Weights of a small self-supervised image encoder.
Model: 32-pixel images, arch gmlp, width 160.
Rows from block 3, named by matrix and row number. Rows with one number belong to one neuron. Each number is 50 + 15 x the weight over its row's rms, rounded and kept within 0 to 99. All counts start at 0. After the name is the row's rms in percent of the matrix's.
# u: gMLP up (value half) (model.blocks.3.mixer.u.weight, 320x160), inputs 0-159
# v: gMLP up (gate half) (model.blocks.3.mixer.v.weight, 320x160), inputs 0-159
# out: gMLP down (model.blocks.3.mixer.out.weight, 160x320, transposed), outputs 0-159
u.189 123:28 50 50 45 38 52 58 49 45 52 66 34 45 20 58 68 37 30 67 40 84 39 52 77 43 61 47 51 99 62 54 49 53 36 29 47 54 56 62 33 54 51 36 49 48 50 83 56 60 61 46 54 23 61 55 52 37 49 47 46 48 50 49 57 50 43 53 47 85 50 54 39 61 51 47 55 46 50 21 31 66 56 51 36 54 58 48 62 63 20 49 77 63 56 43 54 22 54 50 56 80 49 50 45 50 48 50 76 44 47 88 48 53 70 42 64 35 76 29 11 64 76 47 21 37 61 50 29 48 50 73 44 47 83 52 43 25 26 12 44 47 94 50 65 64 60 50 53 43 52 36 51 43 49 65 50 50 33 26 53
u.191 130:48 50 46 44 36 45 00 56 55 40 59 47 53 50 51 77 52 39 45 49 59 41 87 49 99 49 52 49 65 57 44 50 34 53 49 76 69 94 32 49 51 55 16 46 59 50 50 44 46 66 58 51 52 51 55 35 65 51 63 38 44 69 35 65 61 51 52 48 49 56 54 59 38 54 48 46 67 54 54 24 71 58 48 69 50 54 56 22 56 64 55 52 49 47 78 55 99 36 59 50 50 53 41 53 39 48 42 65 45 45 50 47 44 48 19 60 50 51 42 45 68 45 17 52 50 50 66 45 56 44 44 50 33 61 59 50 69 53 44 65 50 63 59 48 40 32 43 49 72 50 75 42 49 74 94 00 64 47 51 33
u.193 025:21 50 00 50 41 50 50 68 50 50 50 63 50 65 50 50 26 37 50 50 50 46 50 50 50 50 50 50 88 50 50 50 50 50 50 50 50 50 50 99 50 50 51 61 50 50 50 50 00 50 50 50 50 50 50 50 50 50 50 50 50 19 50 42 50 50 50 50 50 50 43 50 50 50 50 50 50 50 50 50 50 50 50 50 50 50 22 51 50 50 50 50 50 50 40 20 50 31 50 50 50 50 50 50 50 50 56 50 50 50 99 50 26 50 50 50 50 00 50 50 50 50 44 50 50 50 50 36 50 50 50 50 50 50 50 50 50 49 50 50 50 50 50 50 50 50 50 50 54 50 50 50 46 50 50 50 50 50 50 50
u.197 127:70 54 48 50 47 53 52 65 51 65 19 60 37 44 48 50 92 58 49 36 61 56 52 52 52 41 41 54 64 35 49 48 60 33 37 64 48 51 89 63 65 16 58 40 15 58 50 65 61 48 51 61 36 54 39 44 31 28 52 52 75 60 28 62 76 57 59 54 67 51 45 26 01 98 30 57 56 60 54 26 51 50 28 47 50 53 32 71 45 50 49 45 67 53 46 43 49 48 48 10 88 69 34 50 49 53 50 63 67 51 64 50 44 62 53 09 50 47 49 47 38 28 33 54 63 49 71 62 54 49 48 40 50 66 51 56 71 57 58 42 48 59 52 49 54 55 50 51 32 35 47 78 35 51 94 44 52 45 56 25
u.207 137:58 59 53 52 81 59 51 50 85 62 42 78 65 51 50 51 55 60 26 75 44 65 58 56 50 37 50 53 34 50 52 51 41 50 58 46 40 56 48 39 51 22 51 52 47 52 49 27 50 62 57 47 38 54 36 26 46 52 58 95 45 49 67 40 48 06 56 44 56 42 49 52 51 79 57 67 71 43 49 52 48 45 51 51 47 29 33 35 73 64 71 61 31 50 51 42 47 45 35 63 52 67 48 49 51 55 36 79 94 27 50 40 61 50 70 50 54 78 43 49 47 49 74 26 34 50 66 15 43 26 87 28 36 85 53 39 55 65 56 32 38 65 51 50 15 63 57 51 72 18 49 50 54 37 50 44 50 70 24 73
u.210 155:40 72 00 26 43 23 49 51 51 49 47 48 51 46 53 45 47 50 99 50 64 53 46 53 54 37 33 52 19 27 61 45 93 52 25 54 42 60 47 46 61 47 29 49 53 50 50 52 42 21 51 49 61 32 57 50 51 29 49 67 56 28 50 48 49 44 51 61 85 57 59 35 52 53 41 55 54 57 45 49 49 44 65 47 48 67 45 54 49 41 46 46 67 57 44 72 50 42 52 76 42 66 51 51 51 46 51 71 38 46 33 50 53 43 19 60 53 68 56 65 56 47 44 53 50 46 52 41 61 34 50 32 30 57 46 47 37 16 50 51 47 82 43 38 17 48 51 47 49 33 62 41 59 09 50 37 54 69 28 50
u.215 127:36 48 22 50 61 32 69 50 18 56 54 61 50 63 40 41 74 42 46 30 50 42 34 50 49 38 62 61 51 49 50 48 40 51 50 49 35 52 16 45 69 53 52 53 39 50 47 42 41 79 49 54 47 32 50 54 18 62 61 50 49 56 53 66 53 59 62 50 16 73 89 50 47 50 50 19 52 75 51 13 39 58 17 50 55 69 48 50 84 44 45 54 45 68 68 73 63 45 54 30 40 46 50 69 54 91 58 59 51 50 57 37 53 53 79 75 63 70 57 91 58 57 52 46 50 49 52 63 46 73 64 49 35 49 71 63 52 49 47 40 43 48 38 73 48 38 05 64 48 50 12 54 17 51 53 49 49 22 52 52
v.189 135:30 71 55 63 50 39 53 51 37 49 40 56 52 59 42 62 92 56 53 34 41 59 52 62 53 63 43 41 50 50 36 37 33 53 82 55 68 48 46 59 57 51 60 51 52 69 59 61 50 43 52 35 27 58 42 49 20 43 37 50 60 45 67 78 48 53 45 53 51 99 48 20 20 78 61 42 73 99 50 49 71 49 45 54 48 65 52 69 46 16 51 00 61 48 31 45 50 45 59 46 47 51 56 53 50 43 49 53 39 53 69 49 43 71 50 40 60 57 50 60 82 50 40 59 55 42 54 51 38 48 46 49 56 57 48 52 14 42 59 57 48 60 51 59 33 50 50 55 55 38 60 49 30 93 48 72 50 94 43 49
v.191 140:30 50 64 58 21 36 29 49 48 53 62 50 51 51 50 14 40 60 70 33 50 51 72 48 51 56 50 01 67 21 61 51 83 45 32 39 48 49 80 56 51 53 49 36 59 54 64 50 44 56 99 74 49 55 05 59 91 51 53 35 24 48 50 56 19 58 21 54 51 41 45 51 52 50 53 52 71 38 48 53 53 70 50 49 54 61 67 74 42 48 48 50 56 47 54 63 57 43 46 46 67 46 47 36 79 52 48 50 32 53 58 48 61 50 49 00 37 65 42 24 55 60 56 53 53 42 53 77 48 50 50 53 45 40 66 44 15 45 35 38 51 47 50 53 69 55 66 55 54 49 51 52 59 28 40 25 46 43 53 51
v.193 059:51 50 50 50 50 50 50 50 50 50 50 50 50 50 50 50 55 50 50 50 50 50 50 50 50 50 50 50 50 53 50 50 50 04 50 46 50 50 43 50 53 50 52 50 50 50 50 68 50 50 50 50 00 50 50 50 50 50 50 46 50 50 50 50 50 99 50 50 50 50 52 50 64 50 33 50 50 16 50 50 50 50 50 51 50 50 50 50 50 50 55 50 50 50 50 58 50 50 22 50 50 49 94 50 50 87 50 50 53 50 50 32 50 12 50 50 50 00 68 50 50 50 50 48 50 50 50 50 50 50 50 55 50 50 50 50 50 28 41 50 41 50 50 50 50 50 78 51 99 50 50 50 50 50 49 50 41 50 50 50
v.197 147:50 60 59 55 35 68 54 51 55 49 99 50 38 36 56 40 50 52 46 50 28 54 26 51 56 75 54 29 48 51 50 46 49 39 54 45 50 50 58 44 48 44 51 50 60 53 46 52 59 36 03 73 57 51 26 36 32 57 51 45 57 52 48 43 51 42 67 58 45 39 34 75 94 51 56 58 50 50 46 43 79 49 38 60 46 57 46 46 20 13 72 43 46 23 52 99 61 50 44 28 51 51 77 46 74 60 57 33 56 58 40 16 83 41 30 55 52 72 77 42 76 49 51 53 55 53 56 69 46 51 51 67 52 38 52 55 46 43 43 49 41 27 49 55 72 51 99 49 50 61 47 50 48 56 43 53 50 63 53 65
v.207 138:44 70 53 49 68 65 49 51 28 47 65 41 06 44 37 50 55 74 40 03 65 37 56 57 70 49 50 50 52 52 49 69 47 51 10 55 48 40 54 48 50 87 50 51 53 48 50 42 46 43 29 51 42 61 40 70 53 49 45 01 51 80 56 52 44 74 54 52 52 67 45 50 85 37 32 50 55 59 72 49 52 35 44 37 74 50 51 45 49 44 79 46 09 51 32 50 50 26 64 36 50 73 43 43 41 50 37 70 48 42 51 50 52 39 49 33 49 44 54 00 26 58 48 50 50 55 50 46 18 54 50 51 45 52 51 10 60 57 45 43 42 51 75 38 50 48 59 83 49 49 45 56 61 50 30 50 38 51 58 25
v.210 141:38 41 57 33 59 49 09 42 51 45 49 79 48 28 69 36 50 57 60 51 36 50 83 46 05 52 49 45 40 30 14 39 60 23 80 50 52 46 55 45 48 56 75 60 28 44 44 58 48 29 57 56 75 31 61 50 48 42 68 30 51 65 45 50 58 72 49 68 59 50 74 33 37 25 58 49 50 48 68 53 51 64 66 79 49 32 31 49 49 65 52 67 45 51 52 60 51 53 50 63 84 53 28 49 54 51 67 61 19 63 49 44 61 53 50 11 51 46 33 36 67 51 48 71 49 49 49 40 47 50 31 64 42 49 57 48 66 73 50 18 50 46 41 52 45 56 68 35 70 39 20 47 54 97 46 29 50 29 25 51
v.215 114:48 28 69 61 47 50 36 50 51 53 50 42 41 75 57 33 53 51 22 49 76 64 48 61 50 53 58 06 47 50 44 42 47 59 49 60 78 50 53 33 61 55 63 51 45 43 60 45 28 35 50 73 30 68 44 50 66 68 53 34 39 33 64 52 62 61 73 48 52 64 44 49 67 49 20 48 40 51 51 65 50 51 79 46 21 55 65 63 59 57 43 68 41 52 52 48 52 49 59 36 37 70 68 54 49 62 52 49 89 61 73 70 59 35 56 56 65 53 51 54 42 99 34 88 52 92 51 50 58 70 79 47 50 43 75 47 63 58 55 30 54 14 63 55 48 54 37 74 34 53 52 18 71 60 86 64 66 42 63 44
out.189 110:38 50 78 91 50 46 48 66 49 50 51 44 65 51 57 51 37 56 47 50 45 51 45 50 50 48 50 35 50 49 30 59 46 23 51 48 43 41 53 73 65 75 35 45 43 50 52 13 51 52 34 54 50 64 31 35 19 52 51 52 49 83 71 50 51 54 43 30 47 72 56 72 42 56 50 52 49 52 25 52 54 40 60 66 49 79 46 96 06 55 08 24 68 51 50 50 49 44 50 01 50 51 82 74 72 48 47 12 50 51 50 60 15 73 49 49 46 48 49 50 51 41 50 50 45 47 61 71 66 11 50 33 48 51 71 47 50 51 16 46 55 50 50 32 59 49 45 54 47 50 45 52 70 59 35 63 52 37 55 49
out.191 139:50 51 50 50 46 49 13 10 51 48 50 49 48 43 50 50 00 50 64 68 28 51 51 12 63 71 47 53 48 54 50 66 45 55 39 46 48 33 51 51 50 25 63 37 73 21 61 51 93 49 56 54 47 45 52 51 61 49 52 72 58 52 51 70 48 51 52 85 11 34 47 74 50 47 50 27 59 65 99 37 50 93 50 49 29 48 29 37 59 60 52 59 37 49 49 52 57 22 48 50 52 56 50 53 46 50 40 73 68 43 61 51 51 49 61 60 53 48 47 49 62 48 50 27 60 84 41 27 63 45 62 48 47 50 50 25 28 58 35 33 65 54 50 39 51 66 49 50 50 43 51 98 65 59 50 33 55 49 50 50
out.193 016:50 50 50 50 50 50 50 50 50 50 50 50 50 50 50 80 50 50 50 50 50 50 50 50 50 50 50 50 50 50 50 50 50 50 50 50 50 50 50 00 50 50 50 50 50 50 99 50 50 50 99 50 50 50 50 50 50 50 50 50 50 50 50 50 50 50 50 50 50 50 50 50 50 50 50 50 50 50 50 50 50 50 50 50 50 50 99 50 50 50 50 50 50 50 50 50 50 50 50 50 50 50 50 50 50 50 50 50 50 50 50 50 50 50 50 50 50 50 50 50 50 50 62 50 50 50 50 50 50 50 50 50 50 50 50 50 50 50 53 50 44 50 03 50 50 50 50 50 50 50 50 50 50 50 50 50 50 50 50 50
out.197 132:50 50 41 47 62 49 69 52 50 50 37 72 50 92 60 45 48 64 48 52 12 50 38 40 31 34 53 49 48 48 45 53 07 80 50 58 49 54 50 51 17 49 54 51 76 46 69 40 60 41 50 50 40 19 76 50 45 45 16 46 47 57 50 56 81 51 39 62 46 61 50 56 66 29 54 50 50 40 63 34 12 60 56 89 50 55 59 48 55 52 75 62 50 51 50 63 50 31 71 79 34 11 81 44 21 50 83 36 52 46 47 23 50 51 51 66 65 46 34 50 47 58 52 50 49 48 51 69 41 39 71 52 33 62 27 22 51 84 51 51 50 50 51 70 50 17 52 50 37 49 47 38 53 32 23 50 51 50 32 52
out.207 129:41 66 44 45 40 54 49 85 46 49 47 46 33 49 49 46 68 47 31 51 00 54 38 53 53 53 46 31 50 48 42 37 49 51 47 50 50 17 49 50 52 48 38 52 50 62 50 42 69 52 08 55 50 56 50 47 51 55 46 72 68 51 50 40 52 65 94 50 34 42 50 34 40 98 61 53 45 49 58 70 74 50 56 50 44 68 99 35 40 08 68 51 48 33 53 60 35 50 52 57 74 40 46 72 20 49 51 51 33 64 53 45 43 16 10 48 42 53 51 53 54 02 51 15 48 46 55 66 49 42 33 56 40 47 45 72 48 41 49 35 49 50 50 48 64 50 50 54 57 45 48 26 50 40 50 40 45 63 52 78
out.210 136:53 72 50 49 49 44 50 64 44 43 54 59 64 56 34 51 56 52 26 56 47 45 51 49 79 69 55 28 65 43 54 50 50 18 49 78 28 58 51 50 48 48 53 63 54 46 51 46 41 62 27 38 47 28 49 51 51 43 60 51 58 50 52 28 53 44 46 46 78 48 99 48 45 60 85 50 25 84 71 50 43 51 20 32 49 70 38 45 22 50 51 40 47 53 58 51 50 82 45 50 45 59 56 99 32 50 49 50 50 47 50 33 47 49 38 40 53 35 57 80 49 50 50 74 21 92 50 58 97 54 35 52 47 24 57 50 48 75 77 54 24 49 44 51 39 12 47 55 50 50 52 47 51 51 27 18 50 52 46 58
out.215 144:71 58 56 40 50 60 18 49 51 61 50 48 48 54 42 62 71 49 80 53 29 28 45 27 71 38 54 29 39 51 79 37 71 48 47 73 68 38 62 68 20 00 37 50 51 72 53 49 56 89 61 56 32 65 50 99 36 31 51 50 55 48 49 44 54 75 43 43 51 50 36 88 50 66 35 55 53 51 47 44 50 51 74 46 40 47 65 78 46 51 64 51 51 59 22 47 51 47 44 59 56 49 44 46 63 54 47 53 53 49 20 44 48 39 55 49 61 45 55 29 19 48 55 25 39 52 56 49 50 47 50 68 51 74 42 50 45 50 48 53 57 69 36 42 36 50 46 09 50 59 35 55 27 58 49 54 51 56 30 50