config = dict(
    model='self-supervised image encoder',
    dataset='capsule endoscopy frames (Kvasir-Capsule)',
    train_examples=42238,
    image_size=32,
    crop_scale_min=0.4,
    horizontal_flip=True,
    translate=0.06,
    color_jitter=0.4,
    method='byol',
    arch='gmlp',
    norm='rmsnorm',
    mlp_ratio=4,
    patch_size=[4, 4],
    conv_stem=True,
    layers=6,
    width=160,
    projector_hidden=512,
    projector_out=256,
    projector_hidden_layers=2,
    target_momentum=0.996,
    residual_init='none',
    optimizer='muon',
    muon_scale='original',
    learning_rate=0.024,
    momentum=0.95,
    nesterov=True,
    orthogonalizer='newton_schulz_5',
    adamw_lr_other_params=0.0011,
    max_grad_norm=1.0,
    l1_shrink=0.01,
    ema_decay=0.995,
    max_steps=7500,
    batch_size=256,
    epochs=45.5,
    lr_schedule='step',
    warmup_steps=220,
    weight_decay=0.006,
    adamw_weight_decay_other_params=0,
)
Rows from block 2, named by matrix and row number. Rows with one number belong to one neuron. Each number is 128 + 24 x the weight over its row's rms, rounded and kept within 0 to 255. All counts start at 0. Numbers have three digits each. After the name is the row's rms in percent of the matrix's.
# u: gMLP up (value half) (model.blocks.2.mixer.u.weight, 320x160), inputs 0-79
# v: gMLP up (gate half) (model.blocks.2.mixer.v.weight, 320x160), inputs 0-79
# out: gMLP down (model.blocks.2.mixer.out.weight, 160x320, transposed), outputs 0-79
u.16 106:131107134132107125129191153097131123086076168113080144129130143128128155055134112118099128127115115104096124149159157143094130131126128141128108115129142114129164127135096142186126169128130115137131141172102138134112192151146114110085119117
u.20 145:069140163127135150128109087149196113159184126130115186149123123155097121090128131168082126120126128109113109129143136111128127127210103115148129139129099123117158126129092114132128121127081131087124127140160121104130113103126131070113127129
u.22 122:141092138142124119088098128131108122062124128132125127120128133141082128096110093128128131128134129167131128126121131137107115157139168105138141128114160129115127138113124111127179114101122138139179134113131123131140125211127128129128106157
u.24 211:091117127193127124176077133139145156113086114117159117142176130171130137101127150118137154124119197131109126124127171146126130096179129130128148177127129141134123136112124130160129113140129128143132140117132116110129192114179056080128125144
u.25 154:165148116156127164125142132130142154130119089149147137108153122129122144126079175132108127120139124067176104116140128120135110126124050111117098155132111110105131161143142158136070127165109079081042140152149126123137126129167138119121115120
u.27 122:192074100096121123134171119169126123150092133101143130161114114128121133165124138127159099090137155125171133121091118122133127131123109152130120128163121122127044141088174124141128119101127200173121120113153147191139128117118125102132127129
u.35 109:093148091091085203129143146105134152137126135125138127163139098111108104129129168109166143124066124104128142182118103145126128129171129113111136145120139123102171134167074135147128152188175149143119140147161140109136127156150147128127152115
u.41 039:128128128128107128128206122108143128071128128099128128128128128128115102083128128128128128128128128128000128128128045128128128128128119128105128128071128128128128128108128128128128128128128128128128164166128128128128128098128128128128145233
u.45 174:093157067123081155144093135133114127128132136143155092037116123126126107116081060125156160120142124168141128133135169171097140093147147119093114125105146150105153157149111130129127126127111124133106126090136120129076126135122202150127120104
u.46 125:105131128142123117122142103140137131128178129109121128104126117122142089162158112123128112126166128141145143146116088176160115128131123147172106125138152129115181131098130150136128087128158151106128133129134140125169093115128122121125120125
u.47 127:123122149142064129122112088130086167129114118172068147102195159136142149165155147144121138135144113097130118131140168050127125114184128128127153152163163144098116121128090131069141127126122168153127129115129127128120144151149120043108128090
u.50 127:092128184139150142110128167144119151101107145135132127104108112133166114162130083120127143097116060172115128138124132093118128134142162140129108151135133146120174126180128115121112105111122142122127139150130156122179156089149124137109092099
u.54 112:125128144092112128125100120185088119131162142123121121179122128129128132151134076154100160115129117127158189078127097128128112149126127127143138182147126128134078126111128139151114127121155123128123181128143135129141160044127118109119145101
u.56 145:127125102126175168143178126128117121055076128130127141114130142138084094127138104074139125159121069069142120126128108114126116152128143098131127167115160136143129100056115109114127128126134136149159070144130081139074128101120130130128128131
u.58 132:129127126130137090123118128161128112128127144066138073125127118132132109119118145128110099123123131139132146129145101130150129128129112159125128098183127132129121128122149166127092128120129137089122129084094128104135120123128157129104128146
u.59 129:131127130136143161141126156092129147116128160146124125131158111128128131125148179127150128169091142130098128121109103132152127201182124133203088107125124147140147152122153123128129100104145118154108126133146135124169111138098122109131168128
u.60 094:118127128128169130179128128139103128154128157128093122119128166134127128144087195184110128096129138138128179213096134170093135149065130120129129109140128126169126143132114110140045128128128141113141110128128132088128126126128117129128128118
u.61 144:145165147152135128105095181122124151162132137114181114146118123105115114150120129151116115098128136116157116163127133144154168122092169150105133128077128149096174127123181167118124097126092113084131129119104171124099167148195142134128096129
u.62 112:093098145111132087098136157124138123116087121127167203137128149103128130100087157125087129103132116102120077175133150118129124165128129140126143127159119121118149129169127145138184132137105118093131092122171172045141110119142128127122115173
u.63 126:151109134130100125131143128124128134108128142142125179173171066099121061127129126085157146125133125138122138120140122124054134126108128138091122093115127129144151124127128140129128127091120117143144099122124108123138127127057121142093125071
u.65 128:127073115190127128127122139121129058124122140127126135131116128142092138128137119158128158112147140126121235128128131125126125155100103128128105136067138122162162115129123174120132193118126124094099115158087158131128140138125101108152128100
u.67 140:053126129158161152202134195100126130118095133126153153161131163059131106129106126106100129143126125126122134173113099116128154141149130129105159152122103115117145123174136128125136138121136133101198138133145202187125144168134162130113099127
u.68 112:164149105116159116091181130147164123112140128137116133057110123128131121127133156137117148137059109108139177127139142088129180112171127132127128099128113127119122145148121127117101100110151136128103091128128129129129129165106169130142125122
u.70 114:132131129110152131181118141182136183099112138128132098140127110127122103170130128095102123126129125151158111125126133112188126171108038136094099160130129157150100148112128131147142170128119117128154129141160101170122133128088111092082128079
v.16 127:153129175135128139121122125140187144166091141155123125124160153119133139141102156120071130133129138127123120136151214110138092177110140131144113123140141114131131139147096107139104132127130124089124135100122114111135113138111118130128079130
v.20 127:130115118130117143142088143133139095112119130127104132070119145100117130128095113090129121093155144130163053130126148118128128127129132128129098129133083135138158118129141172122132102120117170123139080143152112152130152174127136128084092128
v.22 127:175137128158113128130125083084115129139118129130136105107138126171121110128145128119125129170134167149129150135122181133223100111123100131100127143094134133147078112122083172149133184134157177128113133126132096127065142163159135130119129130
v.24 094:148146131083143105146130137135160100188112107123126100128130127114103133126143103188128126131182124125130090087119157167109145130129123134112141149180123128118128124118116085138091149133119135127133122159128128119123152128123147141147045123
v.25 143:123122117188122123181136103128087129107141095150134128110135132133124190109118128096177112082132144130127108113128133135121118147134138154127205128130122153131130056125091094119128135114140137132132130145131108104120131133133103146128128138
v.27 117:167163138149116128124069174121141148124131146148153141124126133124144159090145131118060151174093127105102133132123127126140123127132109102128114114142164148159111158129126135107119130124125081128144125136122128065066139121127179120115083128
v.35 111:117140114126181170172100110134137112159123095114147128163135130078136111175143127147129144132153160108132183097128121138128115128139104131137087156141157094129128124097111105125133116129087080136166127135102121143141097130126075128131164136
v.41 024:128128128128128128128128128128128128128128128128128128128128128128128128128000008128128128144128128128202128128128128128128128128128139128128128128128128128128128128128128128128128128128128128128128128128128128128128128066128128128128128128
v.45 158:117159133116142128158154129145112120123074127110078127155130128126101128147134125101123089182120131133129103159154127142133106113154129156128161133136131117089093163117150124169143129110107137101074179106132131197157132113100073150166128130
v.46 118:149111094093145128122124108171131131112134125128102131163157109169127131127135127114125136119136124117159123087128097184130136117137090121125142135166128137113130126098125124123146144174136107124124143125105136051120105096130062151127166091
v.47 144:115128122132129129110175089128140107113138122128125132119188134130122097166114152124131122120121128130111135102123128129143114132158100163087120139117133086106134132152150127085145123115096128141098128123173110115126112049123128082126135055
v.50 133:098126119090146152133128126108114128146123076119153192132238130122106139125109137129147170119175135117126123137132120106141111142146151114098128165126167148159186088098164126127112089146125126147127120136111145123127100078127142120130153150
v.54 133:152127126144125156085126123129152150117130129128165170127174150132123109132128173092124075093089089128135122105097152128141102128125105111142120120122133164128126156123092137127098125162096127109148114113132157113130127126125087128083185104
v.56 132:157124126069123136127129129160120112110100131120128074132129108124114123111127128130123121130128169103091138126118077128146160089134046074127102128162146124122135112126120150138153111127132099129115128104160132128122130108199076124108129126
v.58 130:056119133128132099143062152118151172043155132142129137107117135134113127129136136087101130110090116130116100096128115124102117125133116138136113127138130160126128142165147150119128132156127093125155114147140128131150210131064149110093114130
v.59 147:116118129125098140145119100160121136145105127123165139106191130125122129118077149136125120157133135124159127156093138132121123115158105111110103143128140131103115139114116123149129146139107205130141128126127157112131131136128130038128156157
v.60 249:131132127094165127121133120109128159096126092128135126152132050160128047092115108132128131129117128125127152128133137136128113129127107105130136141124126131128194133255128126167130133116116123142128117140084125112138147138131136102125136130
v.61 143:150125142197184131103149124131122127130087119129204122105125154127119091128120124137144133139128160122113127124123119130091116130109132131138116167099162088128143060125085111096136131111098139119160082129093110098129159141191127126125083129
v.62 114:088128118132144127084128158120122128140118168129130180103129137129128104126101130130128118086098094137134086159144157123124128122114146122123133164141130212112133103163122123153139129176126125116164132123131120105137145122170140160130121153
v.63 133:117145127133151126067131197122113121097148130093132098103120118121158097164135093122128218138126135119180114130128129139122156141084137141134111121126133186178140082196064152093128128153106121149163113111106134075116140122100125160132146128
v.65 105:127127193119185152140140092123127140153123116131119092128114133131107133121102128127127114131138130113128163158108156106127129086132127125135134148145112096126132091098142101162175093130139147127113148070156114132135069139161145133126160133
v.67 144:126122122134140141106125124183104151137132107147116105174119133119117124103205064152070211094149120076130100125100133131174121136136116114126124134103143126205128105134127131150131192115122120132126117115133091113110110146124128108155119160
v.68 104:123137130094158130094121119151178125128128125127102174097119090148143120155130129149164123133129095099147124139129116080136162063105098128127176173131121155100117106137108154067127122123142155145111146115128126119111094122126139116106122124
v.70 141:118052134134133154160129117128124128128132134185126166126108102111150141139111137089109138127134156142127105119108108135055127132099183119131151107131108128118129155125065121138132133144125099172143139077128108104132156098163132136100131128
out.16 142:128116121127141128116115218120124136117154105141127128106123104151146069145087126125181134200101121098157126132128157121127132137172117128100134129131087128150135128116157185132129112139126104122117145127146154125128141112125130153133188150
out.20 152:128148128126153127204128128114129130123128128146135135130078087132128176135130118198127133201133163136133164127118126126137117134105115128141130110132126099126095130164128145125159135129127129111128132128062116028109128130094140128128126134
out.22 142:127127134099136135129081130140128134151141133126089116136117132142155134131124213128126120145127082132127150098147129128128128133129103094128129091136139126099110086117103106114124128128151095147128121136168108141135106129127128121125156127
out.24 174:103126129142196097112120096123159175119128111128155123127128042128124125108124131089137125131155116143133144131113128128121129126087159131154128160176125126125153079165129128161112131128153179128121149101068213131128127119128128124134130128
out.25 139:126136133091151145121130110121162068131177174135110132148120153120169068123130128137128130132151129127127153114122138114118139127128137084163116128124126121139131210160144145126065112146119127114135145141113128110208099146134137072083162146
out.27 150:103235127128128129123135220095132110124139114121124146126130129105129131130126110140134129128131142149123132120129133132106108105094088186143128128125190126150162131129139132137123133113108120168207129108130128146182126193128130080128152128
out.35 148:129127118135113123173129160126168124110121165122129132112101098128071140143146119124085128141122125120139132141181135119128132117110135149144183184132130116144127119110145105131143132060089090126130123186167126128136124146128145170109128170
out.41 015:128128128128128128144128255128128128128128128128128128128128128128128128128128128128128128128128128128128128128128128128128128128128128128128128128128128128128255128128128128128128118128128128128128128128128128128128128128128128128128128056
out.45 152:128126138125131073120103094128128164123125088099129127136127047144087125118133157130127123154145129077089136134129131094131156131084058135114136127128071140122188125218126125128132123151124112121150096139127161128141139127148128120130163112
out.46 133:052122126128140132126140107150091135128183139118139179141128129149131128124127127123117141141113097119128145084133131097197138125138142129138125124123126128129105115128133130158128129125122133122130128120134128127070127100130127192129068124
out.47 134:128128137138155154132131194128130119129080122128137131135128152101132128128109127129235129083112129127135128106129128134128128150128118176111134150122125119130129147120135118126124139132126127128140087127127159127031127093128095124128128117
out.50 127:141074143117174124128131039126156106037151145133129114117113130149108103124123128129153128101093127126129126125125095142113128142129145134131140136128142110112123188191121130111103127103128128119140128128127130151150126121128128153123094112
out.54 153:130067060126128076113117128108128120175063116160138104114123127119140130129166108102127107128117114148118098092126123132125080130128233128127125127142105127153103122121137132158138131119170104145106126130124109120127141134152131166128127120
out.56 154:145115128118125137128069153128125125153136126129082121125109128134135226119129131127069123132121136125112127135140147128141132130123111127126130088117130080129136115126126126118117129122132128135145116128128123044141128221127163156132145136
out.58 111:124128128128178141128101129069055130116133127085155128158160127125124108175149120158128127127100137148055128128113128128128126077126159123142119136113112076116128171131128137127130132158129128104129111127123161166126129128165128127142171128
out.59 112:136128126128087114117129127128112127107107127128137084154136128128170075141091136149124124107145121133124094129128111130117128129117126132133147162128105130153135127142147113128100138156126126095146115127126152164121129149135101182125112123
out.60 054:128132127096126096124128128102128189127128127128129128129128128045113128127126196129128139128081097180128128075163128128150129128088128128127128128128128126128151128128150128128160128127128128128129128128129129128128128167128128128128141128
out.61 146:127128128131128127125162133131122129090148135143197131127131128095132135128122128080096149127112113127146127129128128101102125128128130127204126141116083128125130166130147128154102129164115129128123128142128127132127025128127128074139152088
out.62 148:122128085143142127155130201123132128126128128124128115106110125161088112129149151128134114123148136128127128093111131127152109136164127127124119127127111119113129145083127127112110128134126126125138154128140120119118126132131130120160172125
out.63 103:132132131101127128129128118139128128128139129136128066131128154126141137154131139126118087127128144128079128072113139128142116126128126137124126130193207130086129148053129129132127130139138131134105121137039167120140110114172101126126127139
out.65 109:127128165151128128134128132125128123123128127128167126106152107128161121128168135127131109128125127102127009123131127110149129128131130079106107070205128192129123101155149132133086129128128128127123103129129097148128122107158128127179127131
out.67 129:136125123124128139127126130117159087133131107128128122129109117122129129082126132108130162125132129125152109121156128128201131132134128124130133128124132121147085140180127121064128132127144131142123068134116071078138099158115128159132114126
out.68 122:126121128149159110142133109123122131131096129128128141130131130125122127090124144125128128132127111128104132130125198127138128151136051186118139138128111126153107130123137123131114070076130118132128116124129173128058132128131129128150079114
out.70 127:126126128128128128129128128114141104132142090131104124129149152148132066106078118128175142156138128160129137093133142147166133106128127129129148112102165113130127132128132135128135129115117161121105141126207134128129116147121127128102184125